A small class-conditioned image flow-matching model, trained from scratch: arch uvit.
Rows from block 8 of a small class-conditioned image flow-matching model, named by matrix and row number. Rows with one number belong to one neuron. Each number is 500 + 40 x the weight over its row's rms, rounded and kept within 0 to 999. All counts start at 0. Numbers have three digits each.
After each neuron's rows are labels from the 100 images, of 14976 (inputs lightly noised), where the neuron reaches its highest value: "responds to" is what is common among them. Only what is clearly more common there than usual is listed. The data: photos of arthropod specimens (BIOSCAN-5M).
# fc1: MLP up (model.blocks.8.mlp.fc1.weight, 768x384), inputs 0-127
# fc2: MLP down (model.blocks.8.mlp.fc2.weight, 384x768, transposed), outputs 0-127

fc1.503:538483483512473532458520518489491514543477511500527509514447492501532488440559566451475500502494487471472569560522531515487535462494514545508554527496496496447580478530534470496487478610500539515514479485501509535457521637506510516460577504491526512526534510537537498507489624542469530485487484547474516444492500518525493467481462582486520489485496567490446480528536430408504503589501
fc2.503:439433497566478621450398580545550537636486474501492585492473465570491528444505476473539529496465510450502493402496439485510481552425456515496549533458487509478482514563475540508550517520468502490480451481520530479510510477478477536526503467510502510511528498563545525517480493533452497451513511550515528543469466507535476529515535491473537472606483528517545489470516518373498503519449
responds to: order Coleoptera

fc1.660:466469408527529466520435519464495478566500494511562540519481530505506584530533537521578507544478467606502474526521496591518508517529508507481521415523481542579540519540440537516492523476581525529452593497458440521484484528523462496532558547525464396503537516540495477539509480495509506510508491510446456463476562527485479522516488545507474484526539509433515506409442474525499446488504
fc2.660:515514486453424519495505512508521476455478546478405469503472469472513500522496440474458461487479461471477514489564462469462467456535484457515481596576501538493479480480540453505479470625449493547576463517515517550480521520484586494478513464520551625390477420418499513459472533453473529469475550535513590541514463513496479490487427529519583488454474575549481475521555507491569486542565
responds to: order Coleoptera

fc1.432:491567482507542428478499498542412563467537517452479518523590522521484435570544499508457479501483496508548449475514470522494470466437524513513597464485483513447540459511450541457507579478474501482504508461485491563516498467549569479481574513451515493533502468487390553466503537443493532564481510526460479545469451493590555560429471464454458574457464493504528469463538486523502535443514
fc2.432:481466487497483579545512513503572461470510478526533468500458503456575556487463554510566567486494519526462504531442470492539543505536456532448396518527530539531519587539512472564517462565593453518475449527531482479452524598476482546521438512515463516439508477472605484535566468501551529500495478483528523492575505532456467464579566537506532437542559504545477552507435469473512487528491
responds to: order Coleoptera

fc1.443:558484455502494485565476537460485501474527422488593566574494465458509472437446508452479506513594527438513503535504554450522516445425549557427548501502471530534472501474535484495436504404456500459516492489586507591501500532463471523595507496480545447421438511485485467536474564507548456513502438511544546429547467512480506495518529506498501482564468540530587422450515464469494583521538
fc2.443:519471479532471477447544453542486495514490539510422369447541579546529491542600499502524574484447491483473512510467482548522454556569493404608434508484500495502551507533506472543573494588533531503458479489461468515535533480518521458434564531521522512484433510524545507503481409517538539508507512488432503540489516496538551522530481473513490547552549482438412505542488537527500501479459
responds to: order Diptera

fc1.687:468544551525552514499501412488457485525481509502617579401478535443481603478490488492482487512403544458567507552461517529522553510518502461472561481466453509475595448466466536531403553414493524519533455499525539482511451417497497532501498484522484491425493504448526463585519503461428465518559523473467478599499423529544490498464506469557443442516529447525530489502541515543526520517576
fc2.687:514482442498526505476531484529506461505511516418482521495453526499594574480460549533505425503532461493462468504503447475498444547472532478450495501482476435454444424457511472496498474519497536469517489537502511519523476454488595477531592486501470467483513493471592476532478520511449514544423512498518539485448481492557482463491434511497520557483520432563446515469486571589510517465501
responds to: order Coleoptera; order Lepidoptera

fc1.147:457392477485550476497510496508500504419517516483542468381603504555507450478430562535533441522563454558491470501500454483447496509521506477496473474524501487512530616463484570487557503512503511407516484549431504543438505548555502518549467492469521508406597471478491465479484509410550512437522493485525548511489553482492489468453538487505523529511502575518526483521539530497557464476500
fc2.147:488530506485517480506525577495494532536428468511446504561521537467477535440500384484494514477494539560544444440532468463514592479491460542574471566428527499479498427511572428544435506446450508553487546481558473494557512519541602469483485489503511493534478540525506474501492512485514496513473495481479503488451425491443486522525437533530490495430506450466453485483509481509424485525470
responds to: order Coleoptera

fc1.707:489473476388532563479499502526425513475463507524519511486521558471527514517512506491551551465469570506543516506593478538489525589473472509485570559542535460450476493503501439435497455499473489498455518523536475468563400456510513547530443513484492450554510505483494501484567507491562545511514422510509509432491475480453533509503510553516512488527515472618480426488527436508518418443430
fc2.707:521487476461479547468539511484545504518570468511469442503569441549434476470472478513523468503485486519478492520433520417509397440527489551482441457472548442477501488485525573575546581542529527488488554456474515466476564530479445523510521514490426551382446469496515508493474520525423454484511563471469481512555604502546477500458512537499490464479521507449487489564537521498448586526570
responds to: order Diptera

fc1.417:503497524491475493520454538530492504444457483427509562531476499514528496509527460495507435480550452480529518466538529470500445439497457469522476540521476465480504494463515524478448507474536566490554460526564479495506517466433536511554520427527563472452532498457521606528581514474505540482438432635493579489477526455489461464546522492446487507485523537534512516448540533535432455482467
fc2.417:473510575502515513496519437520475511540537524484497488492542514465502473434476524508490551553504553616556456526470498477419536513586560482598525474513489483507520548548459425503552526448515431464427584518520462454490470441484479438509477476451560517486511491488386495475432528561504562521524472501475477482557506503571547462423487537527532486449487442523491505479413450554534492423505
responds to: order Diptera

fc1.302:526451529531507541458501545482450474582518468638519558443507482492515524513525569456455529483481563492560497505447487545525510547587506464510504496548429482510440524525518520519487464494523438524429578499478541509512480485536484443514493454531537474460500509533529450465452547452534549472483472533447473541516506487525545510467435490490467440468568530480526503505552525440532527472448
fc2.302:546479559533498540540573513513449569482472445494487473489534542532491493469523452473438495519543488593461528509581484555419506467482425557470422508422508415459465438540573399537488552454521515476495532526569513478488527560482519534512575461509486532499486443470492458500479569516482525393574503467477521469521533544501480484550482565496544507492495546470516414515514525441534537468472
responds to: order Coleoptera

fc1.608:422442451487544516527492508508521478499532518518528532444564493602513473488385540660535543585570526538496549498467497496492503495501489464461530509536451548489505531448611503491474540514476478441531466540506526567421495543494485499463500488480531483555476572486462497418490480500496544507467441476537513543493537537485538539532478564590518515533527461501484527487484511548464537476448
fc2.608:544528466529509433505535522462482525520534472431505467568512491466487492416559538438532460494509504584487438515501429520478534520455523561556467535468482424472503458515446464528510481443465453495482590465451514457502411448560529547496571576519530518467461444462576468516504504501462529578494608496434458546440444475469452516493482484448536481456468530467508504587491460469499415547557
responds to: order Coleoptera

fc1.372:422510464519576546481523494504523493528460565537509515473485500513422552478501584567508439489513433562447527462456493543450476518501527451479499538492560516509490389474526518495506498490510434475461557494459487538521465469486469486573506507440518464488570439567483516485534447496513511489502506467443492517404519558461476510509540526518431512454492447501494523472447561413472535462501
fc2.372:533509543487465500503486503474506516470549420429535449459503482437596438453545464421473454497542507576510435524534479478531552514507506547489552493497460514442467584560481511534536476518428472522515502470505502507479503512470465532469490526480517570430482492545540521497500515530453471454551470470564501480519514482523480431437464534454519459579470555617540537557516473491564435566472
responds to: order Coleoptera

fc1.596:544562468504521553584397518466478524445500456573536463540546404416534483527441474475491416511538444476524542506427429579532477394459477500432490522534482490488452507472453516513489430496507463459498494544536516458502554492503529461568521489509536500528526541475528549539580524426508488527434525420534501518492539483470546521482460487426516501475491543494528465493476493562480523455503
fc2.596:457448551477437517414602439529553513531516491453483529472494546564470492490568539507487567443453532504528472517541496467508531674558470488518496501500543539513554491488581430490529571504495517536504478490451430560520445516490495540448481483518504537522450487527453499508444494500479582483522457524460486533500427517510481488533533509579468473481488472606477552476475488492496472502504
responds to: order Hymenoptera

fc1.118:552563545559526492553518467516463507502564451494478555447390446467470566548496557476470484474526497473527452427504485512513543543499488534494528520498484489528448535480486489577466540569539557517458435554556509467585512552512483452494450516526552513541577538479547454556572485494465442485552519548492576482553531539452541528473491425455530499548514529488479517464502446497470570544522
fc2.118:573511449481523447509465448511501602439549561547478490481495466512545419552566449417469535572502547592415459470493457499547499475478541455500522492513469455463480467489495493473516521494465502469480535545432513436489533446485500528479540409548485574467533489496464486514440565444560591555527524459402480501509643550528510536459470555524530427493520497540476493493607561479515456508477
responds to: order Diptera

fc1.742:487499442525450448516543477511473444506525570488444475537525563513502543478508474511510558411514444467549559535510485493533475577491536467509509476467451573417549511470463525517466553496545517534485550570538449488497495499461546550511537510476494501564475514483492559579594485537470524537474493457486451435543470508490518449497533456422428568464503475477443552503429493577582481537522
fc2.742:512484510524434500451480531556491479459524508424522572499513489481508556494541474561503482457502534479500512487455524514419464481433519555600503488519584484393496544431456511459506461484474529527499516457528526503531504465510492557516464500465482523475439538531525547503513539489525456442522478513509476561513439510423452489507460509548435541475557465416538505464600498505503509483470
responds to: order Coleoptera

fc1.590:470525542468534521581472429475481484564455430442466468518477464486421559595523527486564503527491526541557486541487455505471492506558566471491569504548480488498497571479497499441491538462522548492478450549548440518573519480546518489440502453526481480538502515489545496545530506422560558475515467587449533435474501602485513470499486580525514561473434562557523525496487517461490484477500
fc2.590:515512467489499515509546499565480544484512482504469500511541432500509519620430433557489494495488489517525508472470479553509438570523489419461482453544533586523489487485519427411446561534504486526407551440544499478529482498537564440517488525519490511534512489536504486539474540481514546472591508489520574451517490487537469603487474478520566488506512534518452474511494468494517551487408
responds to: order Diptera

fc1.238:521485490506432441519461507556534500505497527514404521490469562505536514507593551537499548459507502457454441399505517508538481475513473521496411490490559452525589510448526479434567425422556545472463512556516478460515459518576476452456494517504511499537557559509551535465455439516526481467477488449398475474543517488537522498518504468523441468535505523539529537509437518521548484434587
fc2.238:482524456530512475442449540474497452451489503590482445473498555507476475512534462474527477481495510580466502489446515511509472469489563466516532524520508515525460504572476472476549517525615495477441463530549466466548549518502478488456440485486488505494509482448573413574489518512541473464497509374519502454480469537457491469501499496507476451445552547506524434532517511485531509473500
responds to: order Coleoptera