config.toml
model = "class-conditioned image flow-matching model"
image_size = 48
horizontal_flip = true
cond_dropout = 0.1
norm = "layernorm"
norm_position = "pre"
mlp_ratio = 2
head_dim = 64
dropout = 0.05
inner_norm = false
layers = 12
width = 384
epochs = 12.6
adamw_weight_decay_other_params = 0.05
Rows from block 8 of a small class-conditioned image flow-matching model, named by matrix and row number. Rows with one number belong to one neuron. Each number is 500 + 50 x the weight over its row's rms, rounded and kept within 0 to 999. All counts start at 0. Numbers have three digits each.
After each neuron's rows are labels from the 100 images, of 14976 (inputs lightly noised), where the neuron reaches its highest value: "top examples" is what is common among them; "patch colour" is the nearest of a few named colours to the mean colour under the peak. Only what is clearly more common there than usual is listed. The data: photos of arthropod specimens (BIOSCAN-5M).
# fc1: MLP up (model.blocks.8.mlp.fc1.weight, 768x384), inputs 256-383
# fc2: MLP down (model.blocks.8.mlp.fc2.weight, 384x768, transposed), outputs 256-383

fc1.405:391506459497327495418449517387536459532529445540526540581515564581442508484563562511552431490489469528519600552481414473421437474435484492504564465521429437418549440502547442572485465442454534535403495489473517564523494552517491453489417554537541522533527490468521502482524488444508464475496576539535468420477498428594506521520429503462522515575450541535609455513464483473550585512491
fc2.405:570550505495613480516489501588472545451461493456473433458501407433512470516447466461433550494473503541534443432496573454574546463535540483527476584468563576553494516484497544484533554521506511454607531556577464409475491451521477551463537437442446520489468441514483555445497489519542553579475458455467563498499505510455483531433484533516467445446525449428464537524464486565463499392515
top examples: order Hymenoptera
patch colour: grey

fc1.758:510482512508466510524551406465528412465517461571524507515489491631498471579482512547439502536471483439493480479557461417502502463619477506541482452509456547458549537532592489459554452531396492482448527569539506480557538514477536515544454520477484485557587572477485474472434495517474507520538473404514488533519596536506591584519486578544556509494557578417474425451438454650512514471416
fc2.758:627496484572445583448491510492547467557452443586471447381566536466500592515524561485474488486599461479521538546491472534467498553430553577475440515564497501475357577553481448451479465373494498537536473587438548515474427406655534437554549458481544509495557473515425491487447465560535427433488488570504521504477521530531419500546498488496493494534519495581480506470470454531435527507490
top examples: order Hymenoptera
patch colour: grey

fc1.56:407537520398579451527567455492533488461474442417445475480520486404599474554494499545526537379503533534424444469493456539526447511467551471522478487488531545510617483435495472354570484508498548476438481405399535478526517468489590401471527493541563534403592528513439513446520561553451523514578494484420534423519483414537585544533536471467500426466468563470524527454413397513487498456589
fc2.56:550434527544510531483375512499454515496508519564541484526489537588426526474545482424471448569561492542529483527611430524474525547596428489439474493435505463523374521532495492552532406426450507520570581533486507614523474464482413572480509525487487475594421501482545433537474458402525443442499537510513481553495525566459406485504471471465468547503551416489472525583561550491528409537441
top examples: order Coleoptera
patch colour: grey

fc1.165:514395471539502397506485526591467485560386444479459476513529502503451512642499459541424463430505498507468562573523585521572440593527457423495453510506508487439465575445546501480487478450524497500636507503510466509529450480567405499458470523446509502588511462577540491559508549542522550481458492544519545476522608532531500475518531508473436455499369578471571521521553622363444442535549
fc2.165:456483617543442433543521525488501456543532543494496534609572536477443421413511561493429504440564542432531569531548500489459538499513512532439502539497461419509446486417535573568414450435563483525496457462535496441541533517423528507477402543528548528558582462543541489501622536525561517471534579584417544491441522513452587474452435443532424535534594472500533482581486454528501545478585
top examples: order Coleoptera
patch colour: white

fc1.652:460471574559474412442568423486595563420568507483540520466591553475534501530472422404475562565458489496460507532449569554538417543497457515500443495477432492491433536483566447511471435509497417429474435536546455438501491534487582583413484510395492508530590488406525419475579495545479452454586499549462531557532601560541474515612457484431564533425467424441546571518519448519529561538500
fc2.652:593478538546509479436556501580527564517570545562583467589522535462474478492454596617464375507437545595465457531501460507418574557501505497394556456481588514554473542490555532568514542508407460517516490526533540412533517541554398508499485443494543459493426504445509533494536460476532462420496507617519590527518521499502495465492477604544451435526550530435471461541516457487500424474552
top examples: order Hymenoptera
patch colour: brown

fc1.96:447511513553552475492475491444452533458418500372565488508557513527447407390464525439493488486444506526489525539470439517495543510586497533428524434470409487466540595519505563438501457445558490492477480559557566479439454467575562494422500576475398481572478516452502459481503493571537436373533497524396456530530500474539463457559558518336475557543446594557518443528472411498515531442493
fc2.96:551490541602527490420467446458437476513561498600490477446445541486532579528444474580476531505550444469373490493535525476509488429490547489490445494582508367541417522562467463503547410499531506517546466525487468494589497468543513566581506475526522350498520484510592522467488507449420549441475504462522511533456499544567510514504420525572474510473517449643503555568486561503455455502504
top examples: order Hymenoptera
patch colour: grey

fc1.90:482432536526538432576571509517427538473524471529505449441564470527500428473417518522480444503482482452439460554485513577508543533530511476507522440446457469619468478492508594432451493488382447429546487480493491526503444480524525587563494410510441466511520509446486502443571548480489568517513499570493493455500520568508510534493461469534404510480420565560510398508516511491435500504588
fc2.90:515542462424508580521417589533537450591484540490434428530457473552437482527472502504507548432526478504481481500512471493465544486466485458560488512500450468416589503461579429601549543555577609558459567476496509526530446492450480444563494511483612518490540440616421538450474582594480477578432562478434491542478467482471543567548517448489602550549511405448514617473514469469529617526563
top examples: order Hymenoptera
patch colour: grey

fc1.158:482577468459470488527489509545563477523475489467380459492488435553441593474592519514492495478523491583569588451461460521532470485495468436524545530513480498575541548427537490476473404453438581471536478533478485534584491501507540444515466526604528441535418532464448469522516609531531575481531524477549517526547503497525509598491452462459576469514479447461520590546547476474569544432545
fc2.158:427570572481516418438485484557509524506551610502537481543462530432531541469542469489478471591590428521462393505537630522486514476514420542576525533501532495441548395538409470511452490540547530462453526450453482476437522560459469588528523447454519583543523412611526510520437453493590470469472544528399460520444517485469463366458579429526536518492504477558570483459425468561545500589435
top examples: order Coleoptera
patch colour: brown; grey

fc1.398:484498544522504500476443448462494514511468458536422529567500581498480539508459558460384543434464452525465527554502524496530497445555471540480444561526478597411450569415619421523434518487499435493472481465535490439559423494412530542524489475488432565450526420506542431550538492538423428477469540529489429537475470371521529508518460530469478509484444495414553560492563505528491495452621
fc2.398:539428518496422445453643453527553570484493535471524497544436554479514506481477553573507489518509455490490515463498590522534485488521459519426566599562527450466534557400410521460518443391489585449476460502520531399505483477514465525499455489522468469463444474518468468494469520516421431439539564491504552571593465457460486513372500488498486489529507436470538480484436564471447473492475
top examples: order Hymenoptera
patch colour: black

fc1.118:505470506503432496512547559573572522601550502482498552554477493502450507594479503500483472624511519524512447538497477518520612475438539541565401528449433480531538475551539513449446519489619540466494497506465396494504484550562590530520495488477559512521539578507563467498488529571504480558487375564492517456543431455475544408442456510434415538560484477481445531491463433560476537501554
fc2.118:451485570454546500490554502625407625505498492441470520490510504574514444488485499511467496500458489434458475577492544478551441560469473458404526497562582479520544497468479479500486504493482472662518496524501384481527505462505489490478507423482499516478589520509468445507536550555478462534427502423480426517471498514559517499471448549488417586460481418528453434466492467483515573489627
top examples: order Diptera
patch colour: grey

fc1.195:540533642522483463523568492538541531440501469440485421502576498439542517469534465484443544421457496568411532491540560532445486502482380428538483371422463544485469542537433464526476528503444498416506518493527483500455592479563524491452470437486513503452499429414472450594583493525551355451450491503462441566534499605507545543606496402434502528442402425463504532504458497469477461474484
fc2.195:460450542610557467455478467424494464561510548465513504504515461523589523495502595431469516614492547480456580509544445536480459545500517541434526500563517531535449567516457514600469433513426468462438569518518503441531508591498492501507516395575410462504515424500590538520577469505392433433450582565505580415542544458498507553574547566556529422597477502527573485508440548570474546514551
top examples: order Hymenoptera
patch colour: brown; black

fc1.640:480571487504405497492530493622539498546603474625566515414550569568505471493514495476607486503520488530604473540507548405583423473496416464568507551507468508529505595549534486485497583479558450445505526416418504450574494523526404498561525473424522509451456545497480531509457483415501453483502542440480507447591509442596493510385490593522527478491501545494381491523527484423513547476541
fc2.640:541468608525511449451416514513494537483391593434496551521545431524512535477437497439494462415520487461448488570407473493532537517485509447460569501494521507478445492538534574451433500480527500493532530487540537458549588454505481495428495513508455524515454438607558495487409541591485491445519524527546506517454471589508483449461564497628482457446562527500495472553579498527413438540460
top examples: order Diptera
patch colour: grey

fc1.619:489455526464508557554425555530465453553428613551529477516529483475416593413538470514422539567463499450498520473414433549453525568525482454480595600466412426536429493346518503480567447438518524527488508403535442440457489596489503509434487465564559571464543474458486517473507496475524478584514518462469519600513493477518482435503497470524462466422406523492438464554533385481400547438523
fc2.619:536591462566468498404531387551537510394544403493427548568499507529584389601448474544545532473522468523558524506512469463497513502536432487513465474580616491488559500631467486516513506550537462504499499533502540526537548457473560459458482494492431466455505521587535545517544536490462519438487443497496450502456510440501504617458506515535503547511518520402549422501442560521607486490582
top examples: order Hymenoptera
patch colour: grey

fc1.337:422487572613554497497531569503433510574462436560489491564500507594497450531524491438494466546598558467472416514427463437527504541359467484544535516554494489434558465483603432446517578452440398472397581449428458545429486500499485483571425495505429454465555529529442446582538529454556445533466483523535481585539471542455539528521496464541574499479465509427556501424473405548472614482526
fc2.337:567574412400428491576474427453561470503487570416455545442527553475491482495467497485511593520424491618558525496601603529448406456664467525520457589477503485551387578507408535499451495577514588555563467589555545449578501495500534456435544486547566551550454477458483587387543504559488529531556529507436534435498548448528441506442501547510439553497477465571442444572467558442476406475460
top examples: order Hymenoptera
patch colour: grey

fc1.4:399532611581432453537515393458500347413474557510624491428503513475430493578492479475464485457458515565417448523505565516438529439469429501462534465505458495476536494497422463485410482410475491461540502513520549462503449515511455574542557516516530509534540500498482429496477438486530532454445481466451487453573427464468514450546489518452430502497549479522529485512490431501474517550526
fc2.4:505478513575531573524501460528465458531586519486581505539439510509572575527447637514455477458519442464468546462446535440458464537493458507522497505483501524479572616391524542565519572445427457531519448566536460480537532545514459488488521426482536491502424438498504453647528479483528550470474471511484576585398490465528512423387548580557523459468558422535423449547569441592451418485550
top examples: order Coleoptera
patch colour: black

fc1.397:512546559542504483383546505538517525522454537495472500468493590498456538485510454471481537491537448475478439563605479464458529429495519526432502474504446516470464618466500501560508535547442535505475413524497561509495473528570491583534478511415500489642338579496435450473513531447481384525446490502544523473528533470490592535542513616567508517453478454530491490522530488452463455449524
fc2.397:483464498557478521529619515478439504465407544512511475556471463465566465514464518472577419596545569521567562451462507547402418541558487456386539484483391476557494469603541492491472446436508463523440550466551546539452520480480426456434591451533530541516484520462559504484577539543476478479495507500489496526595476487528496480469440493513544425524497471543449342459499441494501524501522
top examples: order Coleoptera
patch colour: black; brown

fc1.522:561471548542550530475541525477559519578540493551533527472540439450478442549471469471431523475509593528517467579429461511406551481531442567478503479512525508494502495570545543436551420551455418476510495509379500456550490490444502550572415467495434585533515541483532393487524446538543497456560551372486582503579563363488544474476585548448459449496504439422443438504536494489521503504583
fc2.522:585542597516563476494486495439482515502466591512515499501462522433406550383572397488471500492531517407504510466477581568545571521477524505480628548494561613427450533460443543516393534485545536516499601368601494586347533453518504530564553548454562464458396492514496500536446527548493524483533488518552460408480513521522519464432541458458414553537522395499571554456516550411480565466527
top examples: order Hymenoptera
patch colour: grey

fc1.439:493544450548529498527500502533536477572515499320483373530511472510542453512485488545489547496459481465493494468473521436516530497512514424499424460481575490461499373417550392519509537512474522467436452541485521511538556564412474409490490506459480449508459533486550492582394490484507546403491507572550545530557512494465534473544452341513430547464532542507511484478508438465488533515455
fc2.439:475459525520495508524544500506544528464485505646488585478467461502508516487535502428492506556516545477513510504500547488502478494539467581533499558500433507545536583523427607422457537477497526500562515502517465452370452440551454529460471484549559555460454454474464512374543609605510468620550437370397480436431527494501422575411519628488533494495452493461422446550534555438507541468492
top examples: order Diptera
patch colour: grey

fc1.604:569571540536497503466564579467575507575541443508426481512522379438526439522459449514523428511536424505530485458551500480529411439513485464496450521557502494416620555550463529443612472579497536488555499471450541572474521478529462482565422438511504478497584571471464566482466560525390528541430549506516466428461452446433559521584510503485509500542540472524476491492471526494508454487545
fc2.604:545365459480528542553426368428346541586517578512590529439532513590552563488477544602505550475501522432454514560494505530366444545493530506505533519465465427549422472388479532460516503552501463578463504539509562362555476465537449402484548503509463465475530546400468500500491551426526483476520451457541528509535423533476478550467487439579498484465460455505560595519538463576494400480460
top examples: order Coleoptera
patch colour: grey

fc1.138:488507441380481465529529499476535468472588617529470423589458590448523549532498468503526483591491489512525516549478406519428568441520524448436511524491535518631397449512496434510559521547588478465582512435465531562484550505606537460429487449520481628532489621478402459429609522461551532539603510479550486485478525482523419489443553492545515521535545519447449509544584476467517443500496
fc2.138:529549542401505424510502542493490549486508494604468533400426563433502493591520388587473603482463400495551452505380509536457498538498527485501445563538619487514533494561519427441508495539567503512543504522522506529569455489513489537469514456486541515456510544515452519553505556541540540481539419504604509459484511534549585505483548467587514474495483468550513497410474424479592567513505
top examples: order Coleoptera
patch colour: brown

fc1.731:565535541486453391583549567481572532533565486538501556454545517450496525514568435559505626571490447407486448500496545539452481385591494541500520447499500469590405440472460470512601600397423534466481563566530490503522453419545476494509492529469642462497436487486526412534468524549470529573452467484462478497459467448519473506531489475504493498404449572480489438542572403538438537501510
fc2.731:469554491558516567450493456476425488492441521499397411558482458591489511532445505469460385378512462603489541501507487432512455495444494400468511583555496584365564519502584504497456402572483521521511456487518489470485468552475556507484496516518458482494515515516497608535587557473543459477578549445458458529524495500541491495496529593534473503557499425423485521561385501487575435465524
top examples: order Hymenoptera
patch colour: grey

fc1.711:577469433497517428450584600515504414583532435547406462481571513582457531441544505583464535516475478479526441435483485492541522458576498424522455533497475507526437522469548480513447517531580516509443430483546509526486493491497484496467558507481515426519422489533446410454472506557433481533490500448545446523478523533481503512505510474498517555597488528551445497441423593482513454530530
fc2.711:420490524477516526529500437474482538476499547496616521484463377471537513539476485424518526497477429515485533560519458466430460500484533500427542487498518483440590511581518564497596446555438472541502525473404498388499572545558474469499456419471458586533536459489555567535521527476453551455514435545430544534508505474493513533525493533445422476528532427458568464575555520481517550498506
top examples: order Hymenoptera
patch colour: grey

fc1.473:441447466458558470514497514506526487515540534512580445469514501430510438455521449521545440428527426497495432420547479582551549527546592507550546420396507547517465437486616549545476513482476443482479529534483578423555453479562536478510469558511479526485583527510551590510504492482468528434592460433570403511561504564411559536469496484437520570483510525535546586485545574472537505473506
fc2.473:583568494499411520584553617504461489552440487420441557600449431545481580497434508478474533553508495495494572490492621536471465467389474505584483525553542493514470499545493501486509488532539592434501512472490468545518479525455549459457428462482498538538420533422514460470530441480498563577471543590535588515447477515578505448547494454542531413527500504522440471498510446418542422581444
top examples: order Coleoptera
patch colour: grey; brown

fc1.305:452569493485571469641455552490537331517514539399517529547420511571519500503553510475526441518520457541511544488459476522520523483596516513448503516493437472609467548424477423503466423525448406405486438507494492624468454401490437500488508535521511483556529469497450416477469437558443465485520411498484492499449519493602464449529537497499476567392449441530470524532538504558540550483622
fc2.305:443484466565415562492530472440483607547485573638489507465522539519556496464514423565503518469518469514422493467617457508482604504562486571464501557537437534475550420454535567535613504503564487558412631539574470510444515456486528488501518451571459467532524461582483573478485551479533518506530478493484490524384492587452469574530470460563535468484572541549527509545437529483528561452461
top examples: order Hymenoptera
patch colour: grey

fc1.32:501521546571485456554626452439462411502626545491500507447481414583546416472459418508526595523447409486502473545544570553372482464504467570427481463490435520532511599532583508541527476543532523536471555556545517517533581475553580396445478416494472515528497514517579516475563476497412445547529543517451499453575555559485502464563557423506464520448419516519574532550533475516478492461458
fc2.32:569466486464469495481484597526555567494414398555462497524516534382501458470536468528455445563540525556513523498465499442552493470467533422482570486449470490458513497498381552512531508442434575518520533518445476500507525432568475502519491587542575483517520480549499545453398555517556492494485559431511520502427485535453528520511407542487491496600491554544374394463505516525569466597499
top examples: order Hymenoptera
patch colour: brown

fc1.33:484475519559569533500457583425534419469539408456513435492505435526530460521434483531570538485512460518403458529530521474480507571406478512396506576521521489522523532488457497536467620545479413469488542460570564420524480469487513613508387477447424533459524504495476456426551504600493547473458532544481520440541495453491477518545412512575501492519504504487479534532539473534520497462504
fc2.33:545405530464532421515522508453647415425460547428508510449475514452542553433516466479556471619527399468507536510485543388479475477474564582529528426524573670519472522529541447559452538482430439523466527450560491444481536509447447520534540465577503579528420446536598448575565478503502461507507545496523574583526411492539433541528487456529499521514425491427493545492516511503499524502543
top examples: order Coleoptera
patch colour: brown

fc1.590:554462541464533490510509516471499500428555548508378509531455436430428443546601433516559358560533487526558414552432521538450505465431531531527429450456555568504434454543578416495433511563563423474454476550530537584406533481445547524517458478489456465421478467545480490573577459451563600510565374583479478516503454440510565527559552566445504608570453435489446507454507442524566547558550
fc2.590:545489539420495501572361450526594439467472526441486552513482489616525540464555470478555497458497436502545479482316486464534458552552566457496505471449461587456545483492403472440437522396506570469479536460581416558493502487542547521450497490462567548483536526490521590547433545495491559476549469489570431564446536486559474555454561479503482581512459519556516557488478543567440569509430
top examples: order Diptera
patch colour: grey

fc1.137:548483517456447523485473402460540498551494533505426531604571560476517500383483425513452534497445329534524434464489427481408517471541496578467460558471463568493450527513487461554588474447473490518526475519518470599558518585486450564517525422540454454561413544507440422564485506487474507426597491475498518501469492614462519475501493553551488510387519534435478476539597552414513536382491
fc2.137:439533500495535545594545594539449506472516419553550522468589389527546513538501606412489501479499658489401469535501540468484499538544509405552462463473563380467575507480491508428421486566517532453501565506571548456519549419496540530474465592509557504518549532519512549408522458477467448565494472538404501471503517420456477493461499529515503448630477498531575462479436443599566503576461
top examples: order Hymenoptera
patch colour: brown; grey

fc1.127:386531533535581475529520531504457510422500545474563426463541534390520448549518489476533598547497542521434538545492534454480559450552517547564563471468430576531510540406557616505465505496462479527565557558484561434500434365498591504411515513446412489555593482433535466413492510530486499464430447528574529502506484425537449507595517461504487406567548518615499522501595449557534577500444
fc2.127:599470581534468468479489424460474591521486563451544446541426431552550551490438492605567546519455437493490488508576523496427456442457552504512474543475480464471469478489552455482592561451452481501428494551533514477628479430482473471516498575672470450373538496400515542550441437445532517465540465456487501606535444477511454542522429525599488514498467514500418526500545544537426519538554
top examples: order Coleoptera; family Throscidae
patch colour: black; brown

fc1.736:535466461597487548599435514399390493567540518472506377467526494471501549637485486626471473500424534549494435476472562503554480522632433576451482444442535516555517610496501552542611432513521473544588553432523416520510513455494529510584428491506484426485438552420421505480496571506474490520501511576383500492526528535565404495401484564442452446485431480495538549475399562477457520509485
fc2.736:532493500661569444481518438471501508439454358555451509485526513509545480521539546412493465500440527582531538485494493434492514484504463466495606406497536530464493551543518557534503440407540562455546476477561538465438529471496520486484564425468480552495498494439527524532535446505464529430438495593457510488609546534540466547431560510438457486567517460500474529570548529512512611502532
top examples: order Coleoptera
patch colour: white

fc1.659:504575470512542608456466491573543498468480613524578499469546469464514510520545532475450500425490492572449565516477521496572517529464498414484457506429465477525477521449525534567478453433481473484501471484507464456491453517521475496510470495540573493466504518466404524454512501582412563586505486488383490520545574561491507518562468465400523448491430523470555590472475467515550564450527
fc2.659:400467494412487508435361462503531560575520512529479507448435442523498548409549572399510449455516507421470463485464429498559578562397571677664622470526449506463574629488455560531558523534492594435498470512486610564476421510429552475489423450520498519449542455494484546520466379486536518511529539453527516590531428524546458529502455579486485521562507552467547493495435451524486438448508
top examples: order Coleoptera
patch colour: brown; grey

fc1.443:489452488469524528408438572482430488475494424521556505592533575468425444490528518510484458538550557479531500521483575541489516620480585598524513504488488520427550533378540439446349542550477495535472476466484429471557533528487445492501465496527528545444448478504512514549515481504522543492444474528454487482499450431478493512423492463562554602594453367511549563518489515498469499493479
fc2.443:437554549511593474537537441455481548497487559495549467428450465560542509540500462438527571477430525554482526483470484445545472464463450358523530510556505482572473447639544533565518552438473502478593553453470490486498529408537546537487550480512522517540497606494475531458575566454483510593458503488619466492546635560502472511509509588460454459421484551458426433509476546484637553502469
top examples: order Diptera
patch colour: grey

fc1.623:560453539603417478595565454497595439489503472506533457589528523515514433477489513478542491553465565499515475508516428534446480521464439509496563511494527493442559555381476476476493539593517393531456464517510479600530544413485432477494615488415477490483446457540523467576479586484556483459512508575509468496461468533413626434541503483491484557544421500558516497432517498551526443552514
fc2.623:568505538552455535485450562529472453450444583390452506409550535553459596453529459533617460515579439472533514507459533409500499471482535463455458548420510568506436473471518507532459474632505518492425503477608499542464456410498590435502452459522481548509510538598493534485530573508463593546564457608565497542515468440410489520463587457446513451474509488545501468530377545455531553451531
top examples: order Diptera
patch colour: grey